Weights of a small multi-label image tagger: norm layernorm, num experts 8.
Rows from block 2 of a small multi-label image tagger, named by matrix and row number. Rows with one number within an expert belong to one neuron, the router's apart. Each number is 128 + 32 x the weight over its row's rms, rounded and kept within 0 to 255. All counts start at 0. Numbers have three digits each.
Before each expert's rows are labels from the 100 images, of 14848, where the router gives the expert most weight on average: "responds to" is what is common among them. Only what is clearly more common there than usual is listed. The data: photos of plants, animals and fungi (iNaturalist). In brackets: how many of the 100.
# router: slot weights (model.blocks.2.mlp.router.weight, 16x256, trained with AdamW), inputs 0-85
# up: expert up (model.blocks.2.mlp.up, 8x64x256), inputs 0-85
# down: expert down (model.blocks.2.mlp.down, 8x256x64, transposed), outputs 0-85

# expert 7
responds to: class: Aves (89); order Anseriformes (38); family: Anatidae (38)
router.14:112081129104155169159065144128142173177114086090093137135064160192125121118128085136128143166159115075172134156162111148097130169167151104175165103084122108134141076126133127112083093158198108154114112110135089120085123153126129132064117102092120101098159114
router.15:100124101106124152106152048112160135134139160100123105126122134147088162162167185130125161127102087116118069183063127119111105090138165145120082142090091131193135092095164128085143093093128075100213181155113171111153145151134160151062099183146137096192151123
up.0:139165166090142112064110089157122196093119170126139164075115098100118120114123106045147136105106175112054215104079136144129069142132141103088099121141160168110180136172110147068148141183160151184076138085125188123133113110197098157086109159118072158112136117
down.0:154062155152091137163147160120122118137095110035064085128135213110112083134155104139101113112182137116207145094114088132142048112082174136169195141129148175169113111095162140144128075137136119113148098105159103086156128123149143141103143163111071178085168153
up.1:149087168140122157187129089114167201132079108189069162158126112159158122110153173152184156104117178111052105141085107093143084219104128164145140148185126160108113141132164153159104156117100131166085141129120078071144172144158054157106071126119133125092144178
down.1:104141186120171058171099122077115078146061104170099095043116130139099084198129141121152136131122114099195132108080130122133108094126104173102163064106108152140084100120113113127165114138121179085152166141124138179126111157104133144129158129191099156119110149
up.2:149095118074124163118086083143154106093105107121159129152136117150100112135106187168106124111145111061134146111104121157126051124131164130129085146123106098103094118163150124089123176177181122143170212155156120110107153152095178130091093152079125169145122129
down.2:089182188101129148197140166125132089082046161113137083158105114106122136137125129088119198132072136094145094068177143126168130106156147079148136108091084126169163026072133126135143125081090133158135061056144129144119141138130085106154165141149168153118117148
up.3:142153132127143114115169161151141137141073131121168157136174160063114122064073104112130096128152090135191107094148115144106137127134114080159073105119091065118171126169129130115103129090155069142180179078101112122101172110089126090142142162136111120145130167
down.3:081072152159132140173084067137136155106084062097135138178143114117101115130160038152181107109129122117086106105133185123064148090098127114092189143169105080162164168186131129103174131151188108168107160127120138087185121151147173110115160138087101168149124146
up.4:185201084176099119114174154146134102178156101121147106092075135172078152147142164120108118065167157117131144078164134113121086123119161167135076101137129132118128122098162106150110093097159120106175106098128135134135137140119105085176118088072122112166148108
down.4:108150075126120151090074114143130123115173111167150144120155113162197118183131059166153150176109138128150105064112113122119111150107118129132120158136123159108127144137083146112113157191201182163114198104112160110208082109071137136099145104132104084135102127
up.5:106131093169075180083114121175167119151135075134100135113133145069129084074179132159148084148099094121103123156091136103123164170152126125151144093102201110197131107111104102128094133133149106210150084082134104090105121070107117123118171141153106150138124121
down.5:150136129118149080186138122133119193054123163111175129114156125150110141067125144121162146174149120120139133202145100098104130147094147127129109113159103124121137122141153057115156065145106124085091064153111089211128111151119160144130148093113146152079093113
up.6:113076122158111200126099124160122106081117079098129113147118114157079126132124126160164124124185173118140144116147146128173105052099179072159108151139162150176131103160125140170077097142131183137171135156084141080080170104104168133098146114125078052082146177
down.6:156135147136134103109105125167185095117085124083121172088132125117187125110050155118123100113178186112160132134082071117037096117126141090120108087151119169209137107143088085120153153127183152115141147082158105114127103109102150137125122136092137105143158126
up.7:118182090128153099095131167125118160093130092122141119134089071148141134182073099178135101126099126114185138087139117128130093156142110111103119138170101121143149179140158140149141111129223126061096161106162149116065058093119113150131106116136149119118136118
down.7:136092133158091164140107197109093143162154164105100150065120147139103115110155143175129123131209148151130111121101159162124086083149129088137149122116180090071180127108115153092135137163185123130139181111107098120118154083114116176153172095104136151155146144
up.8:074134190077111119087116165116153158155089093153090132163133138141162126085108156136173131121150106157136115147121101154142123133169138097145146150122083133127178163145161101117150093161108099120095041146073107129066161092139070172147110124151112136071155099
down.8:170149145131144155117153144199116076214122095151172184168124134127064116174160118152127122194156135067103169145121103153116141135165172155075123107050100082151107128094150099185099137127117131124138158122110160107106142145125078121176118119090139130105164141
up.9:204119088137160094095165118141195160141201189127152159086136073131143130144124136180140117114147185132095079075102172138117136092168112151191076135109163147094115095091144119179134112166126142186084139141099145126097123116107114101130038108147112153154154150
down.9:137110172195160117052181125132105169119103093130090154103141182098124117134107125134182131114099126087071184144123161168127116142088065142130093150135112135204126114125108125118171169114100110108157110083138115132103127189132091149059086121120090150169125113
up.10:065109179172133144141116114134113130110168200176144150066101155131131101112195158134150133129136079166147112125151083129167117096102137101123116091163124123116140145125078095135145128092118100119161145124094164125157146151175153071131158144134147097167171136
down.10:103205087089098093126090131159152106114111057133060129152108125161083116125078147107122065164124143118068119190136071100127146113203126124082099133144110206082108121122147120153142121147099113146146119126076134068105184115131122138142134163160173152125031173
up.11:128093149096143153085146121160175104085181135162154149110117119092163123105116123146115198148128136113157058114142074124124106152124113100128149117152097105169206160088161082102100123136115101068138132121098119193111124137158098127083117133149136105116169147
down.11:137148167197150126191114098104093104213120099145187097190118094121123132119129163155123167117150103149079094169115160123172146065136153166151151131150129093092128089170122124140116148117148133108159143129141128134096202131146126169121114144109122083189104122
up.12:095098110109142157092084116084107183123114132116105137131094151156148133138107042141097174182157133152139122168137075186118190169130106088147106113157104129063121148125121099083190177120117075114173156094126110065125102072139104170104153123106081144172194132
down.12:129152160164073142170120150153143086144159084150134081080131088144084171109120165157165125141147193087177165150038101100145120115165112132154115152123117099128193142140085149140105088108144112122063136137042084124151158101118144125104148093091126127116114175
up.13:153141116132158069116114120088088120147090101141114107184063131146188206090140084095142131125125147162143163099145181121098133096093127119122085116154104123114123167089061155078126144149137148115096122141083166109169113133109184056067061107166125144146121146
down.13:196183143134072109121125126081134076106113126168202125154100087097106129210127108114145134105072096148132118124110120174146115118131142146147117194106099132182137098126145113109159132116126112149100122173166142104152133119153099162111112162117110109075135086
up.14:129158093135075131159085125074188116110086152130161110115131122120149086088126140128108141144130133155095197106099134096112148180182145081178150142122138103151170124096149123141088146118212072044093206132113140083175109147132113174142164122177136062111105140
down.14:114097099127148142099159123182201164158112125156131113089148191143123100159146157074129133114157166100080176123181104117100141124141065109148122091109123101165108085129109217164151144165080094104140084117095081125179107112106059167171172092125079163182089130
up.15:138089137175124102119126186108143088131163140103180122090150146115168137157077077089074173116139077148103173126081158188127151102090129202123116095183167098152125109142125099054151107152140161155102164197134094094120069152121099176142087075171174215110087156
down.15:088132119196172175116141165104122121154176147191105153164153030120114135136113120175174115112079133136102082153173160132117106139099131137125146180114134215137135136117111153144105151056177174114165117120095164183142095119072089131054105104117140123099063162
up.16:154135094166164174151094158133165074088163132125133208088185109065073108139187192109136151082120134166112125150131161163098123120146093104173110096079098139206118083147095171127123094113135132146106153119143143109093102152022153124163099096112140136156154177
down.16:150131125182153142112127174121227112116103104117107104139104117144163151095093129162109144124140112084093109111134156106132185154109161110182193143119115072130110047159112110066093186108120123112066187104140135139092095141125144167073119086109123141149096184

# expert 5
responds to: class: Aves (99); order Accipitriformes (44); family: Accipitridae (34)
router.10:075061118143147128193121191166048134174157146162136132129150173149139122137111071154166082133133080088158133156125165142111186141145146158130142126073132176123127072120147126170120079055155116150178130075127104165125134075115159115101110134146088135081106102
router.11:078089109091101194152122096162116158178112123134137126152190139106101172179173096124117173169124150122145128197096161121106142134170119128140084151048059128115146108082128153100159164080134092142168150090084135157117164120172160119106127194102118073154152098
up.0:131095124131140136142121151111114073090087197085088172177155100152120116085142115079171160108132092111095139170119101132112146145126160181172128194216172143121151105078147189079104102151123097121127157144097126147120132156168125135075069150200174135128127116
down.0:101095086117141152121121150116123111124148105128178136169091135082112122105160096162201164184157150110125126140117158108129097113144114112140130106076115089146162127147125059108159132142126153095201099163155089122219118125170123102062116117168084195128138098
up.1:196060164124105087118152130134174170143147142113115134169156123107130128063108172174144117113088082145113077157089141125157096168096081105141106118129101099115092136148163154080102126189140126131119123115131156107132151133083133172144093133142115096108110167
down.1:163046153115074124109105150123127157143082120165123111121153097169064103173121161132084126135126064136144127175099117145131134116125171170219170127151124151089092135107148111131119126142158110103112111108109082145163098166103152159123113103144130146110130134
up.2:115113128157136122133096158125129161150139092140138102117125135180095082112099078105093165145076125165161149132134117159188166128199115095136129165127107061143130091161119157094120126133100094140055133192106128098133142089160168109163144170115190132104167151
down.2:132133171126162149091118142091122129109103116158085095139182123130107145115078118100153130092120163175142194191113090095129146117207127076099160121082112187126119136109133107110111145136101112140172111106125185066087073105147166165126109124131121109078077208
up.3:099165083160176086145122077123158151130142114106118127119076156177110114098102091191060128180115128114136186136093162140105126113061090147106096160105079155082174122139120136086133124164147113130168111100131163141157108114056110095099116115127097090125172102
down.3:153067142101082086143107117128108092047095117086119103078126142171170166157133124126163139181152141122081142188153153120138151198111073156183113120130199124108124132101159098136107117190117091094120140108143107066132092174146143137090140071104127146131170127
up.4:203084144130021089136118105143033078128106130132087166178186110084114099144095063058186117116190117189190169098162109152112121109059102102149179155127165131097097112146096116186105147199122139082104133106102115148107147102121118094133134122140133131104154134
down.4:169164180119080176174119106092093150080116163156082169077076124144153161150120162168159137067135134070120103119163079156150121133115148128122121158127129104134109147147046142136119186119132144206086113119153125141142146126147107162128144113204114126151069176
up.5:112108133091125133093143068152171170063102123078173240084159125109085122109147182146120095155143127110153134157121091122203122106134139155083102166122160160141075120121128141143128175095153199147130107094176128184146118120128127175095101085156118123155133208
down.5:100080128146122128153116142075140150158122154100142144157087158148104141172117132120011189160181077121128141094088165139165092109120162114131145132158116094162083154129106116139112094131115180053181157119062130179086163170143140134093120149134069140164129145
up.6:163081128114107159153097163166103085147133147127114145058111064091181153081164134158107123130126162141114130123115116088109182189122046115188171059075158105105133148116079154093093146126137173160113141123130147159117138140086123145176133128200118207120128090
down.6:110108176137144154152154105106136122118142145087137102135170111154054104157186146151122145150075170126118114117164133100149127086091116175129119213188133118162137154130101093116115136102143112124175167141098133106176137105134076140176154208105130063129145133
up.7:076148174197136051126159127128081190114126114094149141077182159166122097150127139137077074129113107096178152137132133156148075217106100141119142133093087154116082115135061102093130189108100149123083125135103116116093116136089153103169136156180070089115133099
down.7:140138136105062130148082148119063113098095158115126133132125145104086135083084128231130103095135113102162134103148177180181154157192076174104149114187137151110115140145153145118109133089126079044117107148062094102113094150138132105130098166081145108173156145
up.8:181159158136057113084126104108140021100109138164144143138112171124131107134097145077165091112141104113151147102176092100149074109085151157171100177117131086149108118173116114149129103168122155098153133135202105087075138121157149094103072148119131140141110162
down.8:136119155160127090078105102117144188089157178096117138167126185130160157145190093155144206096090198138069067105120097139133080065104170107103151088202167125118190154130200139102122133167141175150121178098142126119157123092070115085143148189148111217093158155
up.9:164108134173072080084113164117063056124142105136177146115152110154140119205070124090145117121128126148131178077065130118133132118142117139165110132138133118110097123112125129085149169134195090142126144167145086111105152116084135105150147114171119179181025149
down.9:100166161125138122189183120136213161187117145140078140037168149067177068058125143109164109117131117100095144039120162148117099123105134104147146151114170101155163085146144135134122154105093137122069145124141143152134107132067121115192077102153170145115163175
up.10:140169140107117150178147121127126255173108109132063118120109134135104111140147159098152132149103093145055121137085100136077124152176145131125140134098113158135151097083136148113130076104137191120126167084130138174135099140137056112119159167166121182100193084
down.10:173172102108117135127132123101151079115080131110135104098131166105157122167083137130148116140160115075131142183135111096151124060143116165130102166091136106102130162145046174097112147099192087067160141137153112097139140133107123086155062131118163077145182143
up.11:151154150196139075195122167120150138104132119117184147151130193123161093153122170132116116100160072112203127132140134094168166127102150165074139121128170094110110155150071082156105103132091087130144117140115123062107149136112072155136119117059104108136167164
down.11:083142166115102078144005135111097196143190163134138084155139084159107153093150184105164138089125154151096118110107126140132161104090136129127135131122159156089108142163164151086039147145166080183138130082119151072066126157139164178101111124193097161153057164
up.12:110122140122176122107166092057174148161165114099205142132138150132160121108117177101064137153088138164139156125077116177123177068114103089084036118083142105115121163210166103056135119112167198120141152126171111121154152062129115144176119101147180136177145127
down.12:056115152124176064095104121097168159087135122147105168186086111129107108180118128160070105115166128158178120157149131118189147178117119081089116150177115153127128098155136144132086094135120113127116137131126172111138125185158154186128179140132088075107105104
up.13:140110059149119087129102153111144096118189127133150105153119181124147155146105104104132092183164160097125090110195115129123154143146133138147120127125113121178151212153096079108142157100075130125116060138091113191127119117109091120110143140156086131138138111
down.13:118214131151079090057138179154144167077138159103137146140144111111101098102125105097164169125158157132185124082093112144183068234095094127120118161122107180078131117172098143080070129060076092122148152125149123132117090122127093085101122169145202140130156171
up.14:097163127140169175095111173122093142084167172110149124154123071113106089144112080082176121078075099162156084094205113158203095160156166093139128151172058137123083123119151134184091159142088123117104111091188182103153195166136141063089139100209136082227086198
down.14:145089182116168126090116152088155106116135097141066182121159213147108117111092077110103129097168066154136113139106182115083151074124126129133131073092184141132125089115120065118102140144145140131163184166094179091156139174106119142097124152114094197072106145
up.15:139160106094088123171093092120219087083105131147080148140137144154141078109168158166164131104125113112136124129093070103149094077131127171137138148116161141142139177134161147167165136114118145146069100121068114129090117102156177074177122175066108170125149131
down.15:092152136150111161165104138129135121089122131155143158128071109198121057163111122172163113123110107129087125167121087078122170163088100132024122089063136100126126168067169132114099132124151163128087171150096164113126125131130146115119154126210134179103117103
up.16:038113155043107170103106089101125164199175132137124075112138103126142128130099138182083122147067131064122075167135152119140124118119083114132169119131106134148128170083178156093116071161171115055123098134142121143098169094170160179067167158103115075106115095
down.16:148105077113117085137107152133136148116143119185118129110134150102101174118083175116178162088162119127160109098096154114150088149166089140153129139096138103115115075179153075198121127062146085094066220181118134118145123113129159137153119122117105138089155130

# expert 1
responds to: phylum Arthropoda (70); class Insecta (60)
router.2:078087145077074199202102159098151154126068085104098137111089142138131173151136114126094143118144143138120105170095110129126128154168121100150157125077145074145182078122137193146075128056132111149081107141119101176072178182157152158101099179123136139143175138
router.3:111129156063076167115137102099147073122118130132074102137112126106136178090202193167160105079064108148077081144072085145124177171195109071125110110086142083157179106102159147100142140101089105154127149110063141153132147166201162177080131179146119152165136167
up.0:116102117087175130167110152127126115145157151168128128099087169127112165143143094153100139127154153156129140088125096097123129113122113127097161147184124174130101098166096146127108162207119180127126091078155165078144106143065119085178165130085226200071127160
down.0:117083165135146149163160104093141211060135119077173105213141134137104118157096153189168142167146135099090157121101124133133131160107103097126036087054145110054140166126158102130145126159156148083115166121099092130105070189127135099119133134149142063181101146
up.1:151119152155155084130140146095192093133140128175140086065095076135138153177125130101171190162101110103128124115111167144125113130140159114134157160123133180120107156181136217204102054157141163102130132142146191142098110149138129139170100063162139127117099122
down.1:121174089105113147110143130103125124155117150142122160145083162074186173144142161129167113074062132088091168120104111130143121094122026176143041081133162135134148133096077184097083139115124193127199116075122136112132170068102143108095148137133166112111179156
up.2:138080107106143136133108046130106159117121208114150070088107123133134145096183086064137129179066136129186135117100126118131121152078130081114099138136136136160151136112130080106088119096101144134165128101125093106139112119069163164168149053096147092107076188
down.2:165127107077079082137104120094151094066136131147095124138089124122137132139163138157131168127158100157133114177141152185134180144111072184089125091114149083094130182150098111102161188156134122143115094069163127146119134112107194098174163162082087136077085096
up.3:124177060148140115171104092138134094055147198082118122089138113108098130110166123111167087121079123152087076151159149127120145122159168184114152188119185088148142091125110092133138117149157110152169151138113122193123122158127120169124144188131129078128108106
down.3:100146121078157121119090136107108138091139076192078164146109141120103143163131121122121138127120164139123125133104089139169149159131053145097155117091124079167114084163134158109154166192072136139094145145140154099085109130134173129118086101171066152159099125
up.4:164104079134122134140107118183110186136169119086137134160115058106155135191082133138121149118094114145143090193122122125105146171107090102165175176142140117156119143146117125101135091117177153135167140064127110086121064087142167103146104144081096132201160099
down.4:141121110152122083139146179089122075115100151132185100127147164144139189164155083054133164148162137192111207077181156112122181103125050151179096150138093135120110174165164162147141151133216071136159166140105075133127131145113152164140126156115144098141177038
up.5:101118155099078172126144176166163147117065129087131157105136145098120125223139073184164120095078081176136068171119111171170093161143186186131096125152179132073145133119141062113125102205127139114104128079136127136126181154091116187136101145164177118094126165
down.5:140122141110114108138126070156104078141224092171104124123081141105116148138106156126043171166159120093091169121142153135098165110140098205117167139082087091190111141127139149166079120114099141148124141174128148125121143145127178106161119151143143174156192104
up.6:174109129145154130150145179123067083127136062113125128172124138170150112137162090139114126104124169153127153123146093095137148125114127184145135104139166127170137178194070129141144139132146127191112157149072130125095073171148130100121072147178171160068076137
down.6:145122131130082138111120131138180104157131112117129085110126099137110137059081135185134118147127127111182170140109124131138148151127165174092119148093079124171149182131168201141067126156142085148140124114133091126127147103060131062101125139095086124171098135
up.7:091121120090132157179133111132141111122105194152049162098125084149121136129153149159149116099171124076115151101086073147120111129094143140141122079174096141106104145136093139142070159150085070101124142145168116155125136114136131138124071146132101120179142187
down.7:162141184130160169135158129105104150122163180179153134157184123094106156143061100104080189118158122167141154128149163183163117112134100172182157174131096091130147138111094137131169174096119116132064135123148156150152126147097104152159142120090154050108117076
up.8:191153219148149136141119161107053141072162160063117127179140157139132155179109094165190164144163095129128145140172107146094098152116202158095114117130162152121159096172159170118118079135145126097161096116035073109079097118159165120122143190064141102127106127
down.8:110128132113071141101148110133131057138156112097098127126112136138089189181110146091116127163143161162158113115135123156110185164215108149147170148135109136114160128134179097159165175108137118098086158133153153155147109105110082112113158091223075123162169062
up.9:131145106127167136092150153116121170146112195112144132178099080152122126088159145081136133106115147056121117069123099120139158106114087167096179194166089115196164165151105059088144083108129165152082152121123137135133103105078105134161157063165131144193126077
down.9:166107132159138104089130131131113130072091160136140133071138160121154127118134103107130145096051094131135181176174129140131132153108133117140088101090106066198068106166141174111191158120130135106152170080121127109083144136163113074061118154144152020104121173
up.10:103124144101189113164125095109123136114068152163106123059149133112192177118151173131174139135092085086067111126088163103137116172110087210098117064124155114127141112118060101131144082087182131102141132163097105152119137145115128081109156096125122099047116101
down.10:180136156072084151098128181135176092184148124077081078215165158154142115086101120076103191140123093107112156098101094126157173124158069093115139180087116213133137084182090142160163111177087113127171101139162190147106099151099071088170094107145079088032156110
up.11:126184148131152210110103098143146130138100095180147131171053153112075102105141093122143105112102144041144111112175115167119150111198144093118113115120130137090129146121145124160154130119142137089080157100137133095093088088099136177129174145096169112131187152
down.11:138143092126076119163148123080156125104129127144121132125109080202098052082112154136171106067154102123109167115153118167127180151105137123096113106163093130133089100099086074159080097151139126074156069108123154120159176157076137145143147055144142138137161162
up.12:162121126147110131148151105106117098095121124134048119112118116175075060125082119151102088133105152128142105151103141110186166159159171176135136116169143168090125180138154125104073120146190167077160142131108150105166125100109132078123160147082092138087128124
down.12:155138158143142138129097117130134106103154091169167056138080204140185106134135164161122157106160088159121052142128118097093141105091101138111123169095113112142119097107108163149109163149116065135164105149117137134179134191144067090173093111106111126137161125
up.13:201097159121104145088112100182169146124138089149154172133065165109184110146105120162157086099139139076147087148129119118091094180122229136118148115109098146116166113144077113147121158166134148123172154123154083152128071149083098171066097098159085098195143105
down.13:109126110155157125108152126135149103140095105096183170127143112107137157097070113088114118102140142163108171182140172103166075124110073099153107220112135178120135115115142174090096128055160050098142106160089118138090197097106127083135087124146100141080145116
up.14:157138100100112155131167114117148129148114066106093119160146131094104168142084172098123179189085093112087146113159069218138134138137131133129116081159144101104127117076173138101110185068112180086139107188148145138099162181125060171169138102140167113112118173
down.14:093094124151147130175102026115089103083131118149154137089141168123069065183179121121148109123168116139131150128136142129198092081078157102113152119106084135108157137117162079142143135106084130163179150171157101147117100092091140125101105146136151108070088159
up.15:111164158157143144130156150141120122062158071118126095126183133144149168141135109073161169096153091105150152111160099153104162080105188105146192080106136096187178157130127163096169131108096078104117144166127122128108139152137133133139138125122119192093154123
down.15:130120108069162105144192171129122153098102154182121115080105124122143158116128098200176110114094141098129119137158183138091126170134180145185107053095146153132062125194172089165089080118148081139119138131135117135096149082169159222092111179139138125179197152
up.16:082086102167054141143094139106172127131089104132172118176156151121110129165090099133100133101157130159161132107153193124116154110127073129117149107107081121120158130059043139125156115120122125134172149168148165112134181036139089140094165119139148118195161126
down.16:168124116179135106126105104136115130129175135144123124150168073145165177151084084153170140160154129159148146118129081073049177135120190115089128122136145078083128153074076121138115144061154092146118148089107071073117101181090156140177115126092102184154062126

# expert 6
responds to: kingdom Plantae (28); phylum Tracheophyta (28); class Magnoliopsida (25)
router.12:138112112163182121144087140140102187188174145119195143123168114156122111158076046102131143139211152113180206126161201118171117120076108155105129130159083170130092102151143115168154146133182158097114125124194117112118134093069105061129129091101151131135123081
router.13:129118064205191090115149135153084193181162151148167158089153149174108119164082069102145134167154097135148206103131166114154101081063138148088135129163117189106095112122119116164190126198191130091134157139196143096144097105108092075125130114140136126115116071
up.0:155120109143113149113123127064106134113169162137141109188137117092061134083077157100135064073107133103144163083093060099171090174126149092142098165159127119153141120128097101148173167122178142117088110113113103152086107118136102168124138109160161071142126193
down.0:141089191150144061070133152127186138168089088114090138153136116155102084139107128123160103143161130161165106128117136065110133165122149162138163066126107122115126217152150091084122158114167132137066111132207147100123101117120118125160094071049098201123152137
up.1:104131141094131196094115125078129108087101153125109097143173132114107118147124121166106180153130155123106164117158163176142170151144098127145113189123123196064157046074125148144165156118159097074145107128086090209152109078119119207076106105128103143161153133
down.1:128101121148149080091055117103126154113183117136195144137091136134068100112128087158097028160101096164123209110115140110118155090136132181138088114115148100110075107179070157071141097106144201147120136082122138158103176163107175085139113125114099092139157130
up.2:164083232090113178119139121168124142120144158104151109155132113135128134146140143110127188136162145123116127133070132156118057099024160093142105153189141146069124070137133131161088139073149128198111168115162156115161056144118108179126154090183136096125134098
down.2:138103211135167113102157133168171122087106073186139143117097126174101059125130128117226105116104156101183138155116120135156116210120129142118164127106126104159077153111124142113136122163200161081153086128122091143111115104121096122032071136111138155149094130
up.3:118145180187185105096133098109079129170070163191162129087213128182097143153127104120166151145127125101132110123166159144074146152177114087180136110100101105121122111075151143106137130134186176143165134079126116163131091084133141085158177078164089100125070110
down.3:082123116134115109122126113096105173110178099135174199050087129095102136110153109096079069127120105098131150102130141054130092099104130131089116158137148148150101105055154167189138153121109121080125113062125088140095142176139100166162161108184097177160177198
up.4:143099158045140131167116148148196159166160160134122133085196077164137148109082162210107187081132144154107151092090127153171126104138106127123167114177128158151133080081177203118158101107131143140176168121114138155117090150110160165148091135118160166126115162
down.4:074103120136077146125113119153107148194158108106091185135121111123147147070085097142171176131138156069186148143107163120127162119084067106112119127129119081089124135158128073175094220155135119185163154135135135139158142087165117108094160149121121085043109133
up.5:129162156123171125125117173118126146079160126171155120109095138055086125151125111164117138063082148156115093186088157104129114172152111155151122138059117131082187110132169119122134127096102114085155114110108140100072117148136100162139079198121116085119155115
down.5:177110169125114140120088100075174089110150135068121119142126061169181177094141115148101093152145165185137053101110140151126149097152089128129109138152175105109158143105088125109164069199131054140142131162034183134095144100094130195067128126124080109201114123
up.6:103202085121059147117130086159179161079117136150135191166184113112164125097126172113154085050079150124125166092140183129142066087152123107122142115148108144166156143118101084140141156139109132089145124112118119084086127193136130076063142143167085153134135078
down.6:181149158149187128133115129107066105086122092123113161147118083116150211136189179109109133159180140122147127137087142142120172166113113138102145144177150168121063069124196052124061153134138207113141116113180077149130157106099123086213117081161161186128098183
up.7:114223122191090093141130123155102132195125159064158124143133155149156160161155115116149130138062144139118147132100128140140103155118080141140117114148163109083135124167097115081055150115209119148106149211084158101141148128172133124125106145155110154124158092
down.7:136094100155137131104127136100108159131078078099111129124073212114124172134130140165141138141072065154144124068135158140052146070164123127168167165096141107120136136128098159105089101115135153139117116126150142169077165188151094147096129125120200160090111082
up.8:183107118144149160150099151094185178077127123145136148110134159146086127154117164104187135147137097126125144114103124141102103104116101129091098131114184069111106128111095138096139112143149186090157121196149148165142123136133080156141062157194144088145119171
down.8:123126139080103189123131096103202155096115157102125113165089125140125101123116119149140111166163133191083123146148099105117187105179154096168112139120151166154133093121129173099110175101112121107162077104100104151154130197164108092086108117059109119136099100
up.9:144140116104138055113195110154063205162121165123139106144104165135089107203057143196092116101129113097127095176130071164138155174110115100216108156140216076156181150110137174124109117156125168114110099124173143112129191139139158103199125128116125149142100100
down.9:096120131151193128115166181075154120103098119210096108143126119118085114089141140068111141143115126173149126115169090148190091121145123148117165042098132192126150122075087111164103161163143074095131129166148122166113114111168111121130100083122113071133129096
up.10:150162135157110049118137103147148136165127161121164106145151115152131139129162120146146096127040101134150120089109116208178131176137124103112105180185173084180132154152085137071095150142145173087147114107053092087093184130090177114191082143134155156115118160
down.10:175175107132137076071123146087105120156080133153127085137080134165096102026135141118119152118201130165113123140078174149115120100151127135126133121106175074160162166160159119151146189114122134125130094145143174113124142149148153131094110128077100104119159111
up.11:166096107127139183065135114124165127127157082169141142190109147131146117094187211161137150126154132099097086144117118156112141139094177088112182189149123107084106144085138135161109091138095128084112144077119139125098134107151095135143126096138152109115127151
down.11:152120089152106090128123086110121131109162119080186120150136123171140203193103178219088112123185136123175147112187097140094086109172163115110136125110133076095155140134163099143139124132179169108178163087097103148179175166139196113101073074111167099091140081
up.12:093160120178114134155098191110080131108143151163169065168125140098081082113122115144138145151119138101135210194167178076150140067161124142127123083101129128121198118125079151149125129104158093153109103092158107161087117104115123099121147146155118143169099055
down.12:142112111123177155085070123113106072136063108100099152140133119145116133149138074122138141103145121056096132105131116184106134140119159164084112127145085151184077080213111136129161183164137126134200177164093094149100167162133134116142099095166078115083104107
up.13:125143166044144141147101142097161181178143124150124108115102140137069135127141126162098181132115146170106106106098115151107133129138141152116149080139178123066131099047161150157127173152077096135124118111140147158134147132140108093166155139128181109085114164
down.13:116066093175170043136168141112144201126103130121134146152167132160193162148136156088120076194131125133099087167119110096156151087138147101143135167131170085145147167159163080130132168121162121135119121081119167130171113115156094100175164115116060117147055183
up.14:152163196104130147121099139108136096152155156099164114153144088129115131153197113156187083147098106132198128168115103097195143131156132142148093201102122125127094149134128151131112139166137158126060136149086094168129127124160164159155096109149139165142107142
down.14:119148139116114069125177144118108149109151172114108076139139192114102090094074177109127089094082089115143124103126078175144121152124064166137104130107101180126121120127164081140149117157115091150117073142151105064121121083152191091163151050124131153147178107
up.15:182120064156133136098114128146089088142147145104115164078125132106144092107158121107169155115167209142156103135121131142119181120113147079117087132143077110091108153093104181126134228124111118152160142145126083135075166114134123143117141112068127098094155109
down.15:103147099159093117131186090190131150153159123134100109103133174099144091138089102116152162188139163198156140176152106096108078141097115145145226100099100086059198139124122096144131070142130196094154126104162077142126118084149106152119155101034168060123132154
up.16:125174154070114171165165110148172132100130160165154123151088072117170140125130141118107144107160160153133086160146217101116095174154106142107096175147064113130130195134066094148144138118089182152118085142174088120090095113125143106131101087094137149125110126
down.16:159142143192164077112163086130120162115099066114132158183169109139141092136118127134078118138108204133159133151127142170113085152136100153116110095092119178106186146089205110131117094172087131149177144140141124122102142161147109141130141127152151120119161121